A small audio captioner, trained from scratch: muon at rate 0.018, 40.3 epochs.
Rows from block 3 of the text decoder of a small audio captioner, named by matrix and row number. Rows with one number belong to one neuron. Each number is 128 + 32 x the weight over its row's rms, rounded and kept within 0 to 255. All counts start at 0. Numbers have three digits each. After the name is the row's rms in percent of the matrix's.
After each neuron's rows are labels from the 100 texts, of 14976, where the neuron reaches its highest value: "fires on" is the input token at the peak. Only what is clearly more common there than usual is listed. The data: synthesized solo parts of chorales (CocoChorales). In brackets: how many of the 100.
# fc1: MLP up (decoder.blocks.3.mlp.fc1.weight, 512x128), inputs 86-127
# fc2: MLP down (decoder.blocks.3.mlp.fc2.weight, 128x512, transposed), outputs 86-127

fc1.394 127:120098186142133091102171133107149122081139056151171155133215133164121146096094089147196114147118172111147152101133114168152121
fc2.394 129:121096171149125083107155167086069141177131135121147150131091092108083144185144096108136121113165079104180088131150147088184135
fires on: "4" (66); "5" (34)

fc1.419 122:063140124140147172151140137099104112119085107140139138129135082140103125157144100107118146100110076160142181236098135136151050
fc2.419 118:102139082142160119120162163143105123154199175092056189137189144108132145090123089175186136218108144082115101099056105086146129
fires on: "#" (86); "d4" (12)

fc1.79 095:133159121150171161169100117085104134142106160150127108121208102116115080152091144195134145159105104134174127092088115136125113
fc2.79 092:087112129156143109066133105133165116157160114178081136108122162106163155126160166068101105121137056183102125166127114129143123
fires on: "#" (55); "5" (32)

fc1.61 063:162194166156099136120138100130113126134160162139162108126127136137080090077159139139081165165148091141161144053099113186158124
fc2.61 064:129127125077131147073178093149149206154136062132139089129150212160125097104121093102113088155155149148146128137155128098101166
fires on: "e5" (26); "c5" (26); "f5" (23); "a4" (14)

fc1.109 081:153188180097117171131173135137135063104151219086135155138138167103120156097124149116069131119128178132138122107126132129093161
fc2.109 077:145149074128152086173116104164134118096130151162171138136104136198109167096143125112125057109134126105110121112154172124161127
fires on: "f4" (51); "f5" (26); "3" (15); "e3" (8)

fc1.490 124:135129144123113166162167147101095104193176144089236138164102169142081097129106068159091114146111127174133108109141122092083140
fc2.490 120:106171183110120111129153147147157163069120144126177164094147136113101105121041131098142101127125076116107142087130041100172137
fires on: "e5" (35); "f4" (20); "f5" (16); "c4" (11)

fc1.128 069:086111129120091131145123079132152088128144163112119170127117133208109108160093099122092143138150128148115121044133102157174122
fc2.128 068:091149122126106130173125136090127144105178113130150181125087148049114138120114168148189126156092123090098125156135045138085138
fires on: "f5" (46); "f4" (21); "c5" (10); "2" (7)

fc1.468 075:128154108178073099143126067081157158152193136135175140167157069154170101135159107162092159145081154104145145200076113129130166
fc2.468 077:181079152059104133125172116196080043056074125165144124157163180101111141121127115083163145153111108155157122183122156097102104
fires on: "e5" (37); "4" (31); "e4" (17); "d3" (11)

fc1.68 061:157103113141138101153107166116152200105142120082124121187141097161172102125129148207105145152109112096136189095124070132105168
fc2.68 055:142103152151150156128101184053118115101135117143095135159080122162112131186152164159127129130132162117105112107089182128166136
fires on: "<end>" (72); "e5" (11)

fc1.35 068:137146114112096168091106146177066088134084179160100118132125140180145142142078151120075142170080141207116109114122203151085139
fc2.35 078:188167161159120103140106147119081110152091100141024143156126062182114155176141138147129108181149109081144113099157121121086137
fires on: "f3" (69); "b4" (30)

fc1.305 094:132064213127148172164165138102076141180151147050155084145096129109169125112196091199126138118096107151128123102120184145095188
fc2.305 089:158177158140128046132116183110133143144133166161181090074136117150109132151090104160140151192155124100178103125094123119116063
fires on: "f4" (44); "f5" (44); "e4" (9)

fc1.406 081:115131113149097139172122116076107158144058068132135127144159179134107114153107144119129095195134087088204171077121070140132110
fc2.406 084:133193129149138140138095146080114150134176115139105159139105161122148121140147133067143104188167092159130147129091143132124150
fires on: "f3" (80); "e5" (17)

fc1.149 108:160165175096182131077098089078081113206141162138133109101132147129126160103165101107153112112115164103130120098209118154106169
fc2.149 118:197131152103127122155091092197117126178137129161110095172186128116126135162140119189123168123126106081175099081108111128210130
fires on: "f4" (62); ":" (27); "f5" (11)

fc1.336 164:122149146142131135124143142124084129099099165098133152099199152137134165154133080143140153079085148151103130064116098140174108
fc2.336 158:159134187122144093161118121148128176153095171121115099149168156131120105187138146171113066064123116128152064135150102146146155
fires on: "f5" (63); "e3" (34)

fc1.147 135:136210106138130146143146123131121105195184120181152141165105172116104079115078136112068121187132113129135198162095086124140142
fc2.147 131:160137110126063134152119091147136148111096115164120112047153127138089172136197142083096148071088223179153118143164167126139092
fires on: "d4" (70); "d5" (18); "3" (12)

fc1.455 105:128164093114111147110150132135111090126085146134092156119132122149120171108159086103100110188134114080066138106121117140112176
fc2.455 115:155086104153097175117126121119092122069123048126094173079119073126138048140159112154124171130147146125149168083130158132122083
fires on: "f3" (27); ":" (26); "e5" (21); "e4" (12)

fc1.168 137:138116180123145137096125102075083134145091169084189092162135093121161095165123100114130159185152133120143128142170112168085184
fc2.168 136:112128134164135095184183128142072207105111146130100087124160143085167116126125102154133082200140110130114156052054108140074089
fires on: "f5" (48); "f3" (18); "f4" (18); "e5" (8)

fc1.313 064:070161100199100109141083140141176128135083089172112127173144152106155139126143156124187093114109142111095164098122062111157063
fc2.313 068:175124117050142161146189166192145072062148175131098164066122117111147148141147084096107158133178140103120156084118116154140153
fires on: "d4" (48); "d5" (35); "3" (8)

fc1.226 118:143123116150081130115130128150145169138151123148105122212123170170134158102094179123060132107067147108136133149073130052086087
fc2.226 117:085077041115089154135191090141142122104096213111121154081128116080143178162103125134178148114146111129094133087174137131103209
fires on: ":" (35); "g5" (18); "g3" (17); "3" (15)

fc1.208 106:136136098073140131156117136143148101064112104167087146111079106126150123156111107111046145169100151134127139140168140148130134
fc2.208 101:167153131086090157141087111143112078110069135080149165110124090151097126151173137079156123119155172108127111105101141170138163
fires on: "f3" (49); "3" (24)

fc1.286 073:152195095097152146113153064171129114207155135174168111103079103165079120098177098139138092100112154070131138133101110135128124
fc2.286 075:104092193126136116152162089143140127069141095109150125155189156149137196129154111082136091075076102079136182122138165152163185
fires on: "f4" (47); "d5" (35); "f5" (11)

fc1.409 084:115140180140171066127131117081157118141120139134166090156101157126153111088128110161083098166102079159180133108162163079169160
fc2.409 086:092112075111098088156091173119083096160087093191173096074134125104167139128108130126096109068139138180154144074137114176102156
fires on: "f4" (45); "f5" (31); "c4" (10)

fc1.94 108:072100128116136104142074126097142215156170121080143105118116146101063136119154089172123163093130172106129070158115084121143138
fc2.94 105:170135072190076118140120141150127197133155127148184152144090142148140130192153113090160128085119072167095018127128137148136116
fires on: "f3" (67); "b3" (17)

fc1.435 098:187109106143099121104121155146095116120130186141133132168101069134128141181182174215077120113087105120127151143127152177110173
fc2.435 101:173136187164117144070146172108088143170104149131127099121131074167096120101150108163103148089170107117140147126093123088136116
fires on: "f4" (35); "b3" (21); "d4" (11); "b4" (7)

fc1.411 090:183056106103122103070078141076100111160116136117137136084097088098215107155082140144168176146127116121123159069126125110131146
fc2.411 092:161161108098127084129141193122082089120167154087117142133107100139142147117083111148125135138129158084144092116132087188154116
fires on: ":" (63); "e3" (12)

fc1.433 080:173138101144121141094174199062164113125103142080134113173124092100141139138121220069151140114132147089131120104109138100124123
fc2.433 087:126097151144087131122082175104094108206120163151172141108121116129141114088138115141131114174122130138147170213127084105127068
fires on: "d4" (45); "3" (39); "d5" (16)

fc1.481 134:103146136149140127070103190081151161142131072095209093107094071122125081128130101133060088144112187155152136124126096140100185
fc2.481 130:082139153060106137150176109225097158107137185130120104152144102096116137155109087157126140170135096185119130166121109140125067
fires on: "e5" (77); "a4" (9)

fc1.138 092:105136129131114100146154132080094123195108200110062140110082090078149131096159096125125157144137151142118137122162068090133102
fc2.138 086:132053130157123128144105135138163088075132094129120147185132148174082144188094118139127106106070172123132128121109080201124072
fires on: "e5" (60); "3" (36)

fc1.181 102:142069128157125067153146139059116152130158136105121143058089126085161098125156179081117137204083103162127138129146158142134137
fc2.181 098:126123093167130133159138142170075040121146155099167128144099126141079112082149098182089165099128144077154127144051108117120172
fires on: ":" (35); "f3" (33); "b4" (12); "b3" (11)

fc1.45 103:135166135155145185121170121087158136129117109144134125116121150194132077152096171143112160107051159147143143090178108099102129
fc2.45 102:121139089118121128199168162141092191105152160089087162129071132109126106098106148154170161135110092089133097164090092205126197
fires on: "f5" (47); "e3" (34); "f4" (19)

fc1.224 080:128097102154120108145198106094181087093106101145125148084138126194082136186132089093104159117186107163140114085127093199079104
fc2.224 075:193190133123085156099095129169125169108180085122155156119083113145121165133145160106148134098124136102053125144079131084153089
fires on: "f3" (62); "3" (23)

fc1.83 091:110120095095081087089107094163098141142130157188063123162143099129154162092125166116115112097070105094139152131130120148093102
fc2.83 086:178167181136098138152159089152180162090081159176119129119132120152149078079140133161160151120185108098102053147140149124127098
fires on: "4" (36); "5" (32); "c5" (13); "c4" (10)

fc1.275 103:175144111130117067161095116106139155109124064176179101116123162082108172151113066168077154176177185079093142093198081166113094
fc2.275 093:092133142152135087106148116155135118090194144137151107139125122146137097152136161103146137123189062148089063189097081084109094
fires on: "f3" (51); "a" (13); "g" (11)

fc1.338 115:105091144135116122073115097048098135071091116166071146176148119120085197141070166161111124167112175154117092167134150101096122
fc2.338 115:125137141139154125210144128168122190113119172156068193132185138133145225140106074066109130155102140135134113177087136078141109
fires on: "<end>" (90)

fc1.54 108:083137184040114173083134155129087137142123167157117149105128123141151110141114110183150138090182152153128114140050120133109170
fc2.54 106:145067040094105100088128177115116128123146142194130088116115101160147168064110136109103202123180076195171152098137146108095076
fires on: "f5" (45); "e5" (14); "d3" (11); "f4" (9)

fc1.254 063:136155107153161123140176175079126108116095171180083141186169070080132119060129178073119117087126135106100130123137117149113165
fc2.254 066:155116149137119121106086224138082126133124134089123184127103120138096127173180137101044136162117083132166076101165094129136118
fires on: "4" (67); "3" (17); "5" (16)

fc1.268 140:135105130123135248126120126112149095161185115116101142067124079079188126136131177079153159110084162151138172117152167150151118
fc2.268 140:172127093102165169180158107128120142087151072086164121095074141099122170125131176104122144121132103154164161107129104166131130
fires on: "<end>" (95)

fc1.203 061:083109177160145063202106182073167133123103153146136148154094164130144121136072131137124157187093140116153137071070108095122126
fc2.203 062:147170078123166151116140168174158130049195196094112117104101096142096151104125139119110129101107123148095160122120130106169058
fires on: "e5" (46); "e4" (45); "g5" (7)

fc1.40 062:120105151136141161147118110074115107149103146104111154109154081111140174152141162152114084150096126133079148073176087123144051
fc2.40 057:114169079114133138095082159114142170170190194115079141141081132152161154108101135184101160132037096113077145116136169176127134
fires on: ":" (47)

fc1.414 078:167159122103099141124095146131112128137140115132112068064123047137144121178158103075122181134108113124160176084129155195190099
fc2.414 084:204157144143126126117100163075088182136132158074105121231146173146090105173147065135070121094133102112129111068149140100121154
fires on: "f5" (17)

fc1.123 135:130145157109158146145181149108194166087095066139080130120121080133154117138190089092092146122130133189114129177103166135084134
fc2.123 133:100124153057149110138145133156087068172132171092101154136154143113116132156095125168124203198131128110083067119139092093125110
fires on: "d4" (17); "f3" (11); "b3" (7)

fc1.389 137:107137133162157127157123113111040141171107137088113096141095090092101144131173200095122147119158131099113090083114165149089137
fc2.389 135:125139197134147167120116110096075143089121117186106177120159082066129163096093131096158167110116103129164186150138126074139122
fires on: "4" (85)

fc1.257 138:150120160152157199091182144120162122136094114150090171172143105159172174135138119112143184169103102136158090169098133037144114
fc2.257 126:090142133143089118162119142175113137116154183123134195150127142105097144140209085138148121228137122116117139095166156118104145
fires on: "d4" (83); "e3" (8)

fc1.234 116:066128100166132161103153089090054151145117165122129193103141160176162114119171100115171133112063170134173160147132083108106134
fc2.234 131:146090214142112087193075168102118110077126104094129164142117150090122143137074083160117159140097097136161163069116097133120120
fires on: "e5" (50); "e4" (48)

fc1.504 105:140123135134136102096108141150068151096179099107116214156130128126209129110145124183113100118081096090159092151107116161108088
fc2.504 100:121109126126147141080139156075083178096165105084182105147127125122077132160124169123138154169128158081173100128102118192129067
fires on: "f4" (14); "f3" (11); "f5" (10); "3" (7)

fc1.220 098:006117114076070110113127141170116162138151086129116144132134138136091167186128127115128128091132118119070135177112135166097133
fc2.220 086:177181135145135089107142081121149134110179162136114135097128082210131129077082148170109142124127125142182144164051151107072115
fires on: "d4" (57); "b3" (18); "b4" (8)

fc1.49 054:138129098120095154097113134164193149155150131153128118126084132136125149149095096121139141132102204191107138157114123174152119
fc2.49 055:128111111107124166100143132089133166075140131082100130159116158151097127084155109145137068122098093169081127120194133138122111
fires on: "#" (100)

fc1.32 093:112082103124158211134154075121095142155160120108128145139040118182128129146100139117134112171105179154175135133080139129104133
fc2.32 096:157137120100104108137114149113164111111067091106130170054135100109167095131127186158184165122059143140124123108108139146149176
fires on: ":" (82)