A small audio captioner, trained from scratch.
Model: 2.98M parameters, log mel input, encoder arch vit, encoder norm layernorm, encoder activation geglu, encoder patch size [8, 8], encoder layers 8, encoder width 128, decoder width 128, decoder layers 8, decoder norm layernorm.
Rows from block 4 of the audio encoder of a small audio captioner, named by matrix and row number. Rows with one number belong to one neuron. Each number is 200 + 30 x the weight over its row's rms, rounded and kept within 0 to 999. All counts start at 0.
After each neuron's rows are labels from the 100 clips, of 14976, where the neuron reaches its largest size: "top examples" is what is common among them; "lies over" is the class under the peak. Only what is clearly more common there than usual is listed. The data: synthesized solo parts of chorales (CocoChorales). In brackets: how many of the 100.
# gate: MLP gate (encoder.blocks.4.mlp.gate.weight, 256x128), inputs 0-127
# fc1: MLP up (encoder.blocks.4.mlp.fc1.weight, 256x128), inputs 0-127
# fc2: MLP down (encoder.blocks.4.mlp.fc2.weight, 128x256, transposed), outputs 0-127

gate.71,175,141,197,252,239,150,210,146,217,214,171,242,198,194,166,170,241,209,212,241,188,178,192,218,208,237,234,227,218,133,214,178,203,184,181,177,219,237,220,215,206,205,235,152,220,195,192,167,226,193,202,184,168,197,250,251,224,197,193,230,199,179,177,210,242,145,173,231,200,198,225,240,234,157,197,159,199,184,225,281,193,186,209,221,195,197,227,155,153,184,190,214,196,233,199,158,205,246,168,170,265,214,192,205,187,158,195,136,237,139,180,179,277,223,166,191,205,191,196,186,202,164,234,254,224,206,210,202
fc1.71,179,133,199,245,228,196,212,187,194,203,215,188,177,248,173,192,231,168,209,237,217,186,252,200,245,189,205,211,168,155,207,150,199,183,198,168,182,172,215,169,218,156,280,196,196,192,172,187,174,139,129,214,250,218,214,219,231,168,178,195,193,232,177,208,228,203,138,197,202,169,207,236,229,227,206,163,185,194,233,231,199,128,233,259,205,217,241,173,166,172,169,180,193,167,252,165,213,213,180,210,259,176,210,172,225,195,264,158,208,184,196,207,211,270,180,172,229,246,180,211,204,237,225,217,202,194,218,199
fc2.71,211,203,216,175,201,143,222,284,178,195,142,239,206,171,213,160,201,226,174,181,219,174,245,239,153,193,191,180,200,205,178,244,193,179,210,258,184,172,168,216,223,211,144,198,228,203,208,253,210,220,187,205,196,187,212,167,182,206,205,190,202,215,215,167,237,238,191,200,240,182,182,174,219,223,251,290,218,239,224,201,206,203,242,183,185,179,158,198,180,202,196,208,147,167,183,171,211,198,190,156,198,178,197,196,221,190,168,203,198,197,213,181,246,146,184,269,217,256,241,212,163,181,266,192,219,176,111,171
top examples: note E5 (61); note A4 (37); trumpet (34); note F#5 (28)
lies over: silence (92)

gate.236,196,201,208,226,169,212,173,214,198,205,216,213,214,180,179,194,166,236,177,196,205,178,189,218,190,243,262,221,156,178,215,251,183,214,179,193,190,266,207,189,240,208,216,243,208,186,197,233,158,190,179,184,168,118,195,208,210,235,160,189,153,167,201,226,216,200,169,228,221,155,160,191,226,204,209,203,235,238,213,188,164,228,131,192,178,155,161,211,250,222,212,224,228,256,223,208,262,236,180,216,148,198,189,205,240,162,178,177,124,203,294,212,247,214,180,173,185,157,205,223,171,203,223,148,214,190,194,192
fc1.236,201,179,223,190,249,196,261,160,198,174,233,238,184,201,215,180,231,149,186,194,221,202,240,194,156,204,171,171,196,224,241,254,182,221,224,237,213,225,178,198,217,188,179,173,164,233,224,216,258,221,152,169,231,187,181,202,186,193,221,216,236,195,189,168,228,182,200,200,162,208,174,238,124,217,153,281,194,256,196,167,206,161,243,194,175,208,148,200,177,235,203,183,151,205,155,154,176,230,165,183,211,192,215,188,208,202,163,230,214,246,194,195,171,172,191,205,258,242,199,198,147,149,211,230,211,182,269,222
fc2.236,179,198,194,237,135,191,159,163,216,185,230,232,152,171,213,213,214,161,241,203,112,228,183,210,230,219,236,209,224,214,187,240,233,202,162,164,208,228,212,242,194,203,181,225,130,170,175,217,205,190,193,208,183,153,239,164,195,226,223,190,222,231,215,176,198,242,166,166,224,192,192,236,159,205,228,238,183,210,227,218,265,209,237,164,211,213,207,239,225,186,194,208,143,266,205,168,204,198,181,228,216,159,208,170,232,214,245,149,168,228,186,221,192,194,174,170,175,171,237,198,202,230,215,220,131,169,219,130
top examples: note E5 (71); trumpet (41); note D5 (31)
lies over: E5 (70)

gate.60,218,202,216,199,210,191,164,207,195,199,224,145,185,193,193,203,152,192,161,210,228,160,274,208,209,225,175,188,196,136,194,187,200,159,240,229,214,226,203,152,190,156,173,233,201,165,186,172,209,187,203,144,239,184,281,168,174,149,191,188,234,188,183,245,201,199,210,193,207,165,162,205,198,273,224,226,163,195,163,209,146,201,184,192,163,221,254,247,221,206,202,230,188,172,132,219,200,182,215,219,155,251,235,233,196,166,257,242,269,200,245,188,200,192,191,166,203,239,195,211,182,194,207,207,178,193,222,254
fc1.60,202,207,165,208,205,191,183,196,186,169,240,149,195,224,238,206,176,191,168,237,212,189,254,206,214,183,184,229,157,138,194,188,196,155,229,249,212,167,203,159,245,152,197,217,164,183,219,218,189,189,180,184,193,181,242,166,179,183,168,216,220,156,159,258,207,221,233,210,183,186,176,216,250,249,166,220,215,204,138,184,149,160,193,192,121,229,248,259,230,177,185,181,211,184,175,214,186,152,235,226,167,217,213,219,214,240,256,246,243,206,267,174,189,165,193,222,190,230,213,191,167,173,206,197,195,232,194,252
fc2.60,168,218,190,197,202,202,144,137,165,188,168,226,226,211,238,212,220,210,165,226,185,225,207,221,203,189,143,220,242,208,221,156,226,204,192,155,203,228,166,205,166,203,188,191,241,193,214,192,165,218,197,175,191,245,188,178,196,163,159,194,161,226,147,155,211,224,217,183,134,226,149,175,217,256,205,213,215,199,230,143,230,256,214,217,156,201,222,158,147,226,192,222,170,179,216,209,212,185,157,196,206,233,179,213,219,196,179,205,229,249,219,195,208,178,167,211,221,221,217,157,279,203,211,226,192,236,312,213
top examples: note A#2 (65); tuba (54); note F3 (40); note A#3 (39)
lies over: A#2 (55)

gate.75,249,203,243,205,248,169,210,154,233,215,201,146,175,226,188,216,170,211,158,191,170,153,210,271,240,212,216,246,230,165,166,235,206,219,163,233,185,199,158,231,174,197,203,223,189,243,153,209,134,197,154,246,174,202,163,218,186,208,184,206,217,169,158,190,161,207,157,207,216,179,200,226,202,214,183,246,236,206,242,200,158,229,192,248,193,220,232,198,257,189,193,147,152,200,199,164,188,203,168,189,234,233,217,175,190,200,234,166,231,163,254,210,200,150,189,233,204,213,197,255,171,135,210,241,207,208,198,162
fc1.75,202,199,159,170,205,197,214,268,195,242,242,273,212,196,208,210,239,186,175,212,197,254,194,174,158,161,170,172,159,208,238,218,162,257,153,216,143,227,204,202,191,244,213,254,181,260,227,195,235,175,215,235,243,226,194,205,143,235,216,193,201,220,237,213,194,205,194,201,218,160,236,129,212,185,204,216,157,201,238,253,197,226,185,167,161,236,185,203,149,202,199,207,220,194,224,234,180,162,217,146,192,216,219,177,145,198,154,188,210,141,196,162,146,217,197,216,216,219,192,215,229,192,164,187,193,165,200,166
fc2.75,230,139,196,220,219,222,216,214,244,193,247,196,186,191,227,228,153,223,214,243,222,204,182,151,135,195,244,221,140,170,190,249,202,189,184,209,225,169,168,167,174,236,213,178,165,228,215,194,212,172,214,234,211,193,223,184,200,209,253,205,195,200,203,244,176,202,300,155,200,224,224,191,196,155,249,224,221,219,194,188,173,221,215,206,211,154,162,165,207,232,163,213,141,162,177,191,200,194,224,169,156,191,273,217,213,236,142,194,158,182,190,186,204,192,221,196,179,170,224,228,202,167,241,226,237,183,128,200
top examples: note A#2 (53); tuba (41); note F3 (37)
lies over: A#2 (45)

gate.150,209,231,174,269,230,191,227,229,185,238,228,190,197,187,199,251,205,185,174,203,236,204,157,227,198,237,238,205,176,237,223,209,201,205,214,203,203,210,225,184,143,157,154,217,187,241,158,147,173,213,152,219,193,190,153,192,187,185,194,229,170,166,201,214,210,193,229,186,173,237,208,219,181,218,250,158,206,227,189,213,246,145,183,165,182,198,244,179,218,224,218,216,204,220,213,276,192,209,147,196,178,226,292,191,183,143,180,165,207,210,200,205,204,189,119,187,166,214,194,255,117,199,201,210,168,217,161,189
fc1.150,219,203,217,239,201,175,229,188,228,210,198,147,161,204,179,251,191,194,220,190,164,208,168,170,256,223,279,209,199,188,250,189,218,207,242,216,199,227,218,204,195,189,159,229,234,191,193,208,146,207,178,206,176,194,222,175,238,237,226,174,204,208,157,194,188,194,219,207,197,205,219,189,165,113,241,233,145,252,210,221,214,226,217,207,209,190,137,187,196,271,234,175,213,198,197,186,197,192,217,244,243,147,185,205,170,173,217,118,220,193,182,143,178,178,166,182,197,232,218,212,150,192,216,121,195,203,253,222
fc2.150,175,208,250,180,180,179,207,225,218,215,217,214,178,197,208,169,234,184,206,168,187,201,214,208,154,244,229,156,175,219,206,182,172,203,190,172,175,182,187,209,222,186,206,222,184,179,183,184,185,120,216,237,159,194,222,166,228,199,237,232,194,184,183,202,206,148,149,210,164,180,247,223,245,148,194,281,194,223,217,138,179,229,192,146,230,174,155,181,272,208,228,188,223,141,238,189,206,201,202,178,210,205,200,253,218,186,270,236,232,161,170,192,180,219,254,148,257,190,198,231,227,263,206,204,202,208,209,177
top examples: note E5 (59); trumpet (51); instrument: flute (36); note F#5 (34)
lies over: E5 (59); A#5 (28)

gate.229,152,218,194,275,168,224,229,163,239,190,237,193,167,197,209,162,220,226,190,216,202,257,173,220,199,188,182,206,201,201,239,207,254,192,273,173,134,254,184,190,127,190,204,156,183,243,201,190,226,193,194,206,178,204,229,186,230,244,170,153,154,161,232,205,201,220,131,192,258,205,211,158,188,183,168,176,223,190,198,211,217,149,235,236,187,207,234,167,218,169,221,193,232,195,180,223,214,217,216,227,193,197,147,203,214,186,240,189,192,151,148,148,213,171,202,198,192,207,230,180,232,221,189,205,252,231,145,182
fc1.229,204,227,252,187,213,225,149,194,213,247,225,241,177,226,215,235,238,172,213,175,191,254,183,158,169,228,195,217,203,244,246,172,216,202,224,163,228,153,153,195,225,167,196,129,238,181,158,227,213,189,134,189,187,149,182,193,193,234,169,241,135,201,203,220,208,209,215,198,228,253,191,168,237,225,191,260,208,191,217,214,217,210,180,248,165,218,189,192,163,204,222,181,156,241,188,171,166,160,168,228,193,204,238,190,146,223,197,216,226,224,156,188,198,213,245,215,224,179,154,218,176,180,157,246,178,190,156,162
fc2.229,219,176,186,222,187,243,223,167,189,174,199,177,201,155,210,148,171,221,218,218,214,193,226,214,245,223,225,186,108,193,174,178,150,189,198,207,206,129,215,140,234,195,184,187,206,195,199,155,193,194,185,221,201,202,225,186,233,217,289,201,209,172,227,178,164,214,218,192,242,182,184,231,225,202,230,226,181,217,218,236,208,189,199,169,166,207,159,200,199,227,214,184,148,188,111,272,200,241,242,158,202,182,190,185,301,153,183,229,212,209,241,212,187,223,141,217,211,192,217,187,199,231,199,202,213,221,225,194
top examples: note E5 (31); trumpet (30); note F#5 (28)
lies over: E5 (26)

gate.158,212,194,232,236,179,207,214,147,201,174,230,166,239,221,260,250,110,223,211,210,190,143,241,265,193,177,161,209,235,155,206,190,191,182,210,241,187,189,168,204,228,187,172,237,196,147,162,177,169,139,162,227,177,202,206,179,197,175,175,141,221,190,166,187,197,205,206,221,211,218,150,224,161,237,217,221,208,233,201,191,144,206,170,223,231,223,238,208,198,164,147,178,131,189,154,229,212,185,212,201,253,217,172,197,212,201,242,227,244,208,231,222,241,190,173,190,209,227,183,211,185,156,214,215,217,218,222,245
fc1.158,183,190,215,199,236,192,196,154,166,180,180,149,245,217,213,226,113,185,186,189,160,156,233,247,212,170,157,197,214,202,211,220,225,193,167,221,199,266,240,188,195,172,161,231,195,182,150,229,142,179,158,194,194,218,223,199,238,195,176,189,196,168,161,180,199,170,200,249,153,200,169,213,177,266,237,246,173,221,188,188,164,216,157,207,228,219,252,245,275,155,206,150,200,164,161,230,252,214,188,188,251,207,188,191,211,167,247,233,244,190,214,258,210,220,221,194,199,207,185,202,188,194,210,191,182,218,205,204
fc2.158,204,222,190,254,223,247,197,160,250,223,239,144,212,218,204,195,230,191,176,219,163,176,237,226,156,207,191,160,228,163,181,228,236,253,177,232,201,183,201,232,238,148,176,182,208,168,174,180,207,209,252,165,124,207,242,187,238,200,148,171,187,187,191,195,236,222,189,221,193,212,201,246,145,259,170,182,215,220,171,176,157,238,236,199,166,230,246,184,137,216,203,195,170,140,211,143,188,204,188,197,190,230,200,204,194,214,237,127,199,177,206,195,206,245,222,245,192,230,181,180,220,211,209,169,173,192,240,200
top examples: note A#2 (50); tuba (49); note F3 (35); note A#3 (27)
lies over: A#2 (48)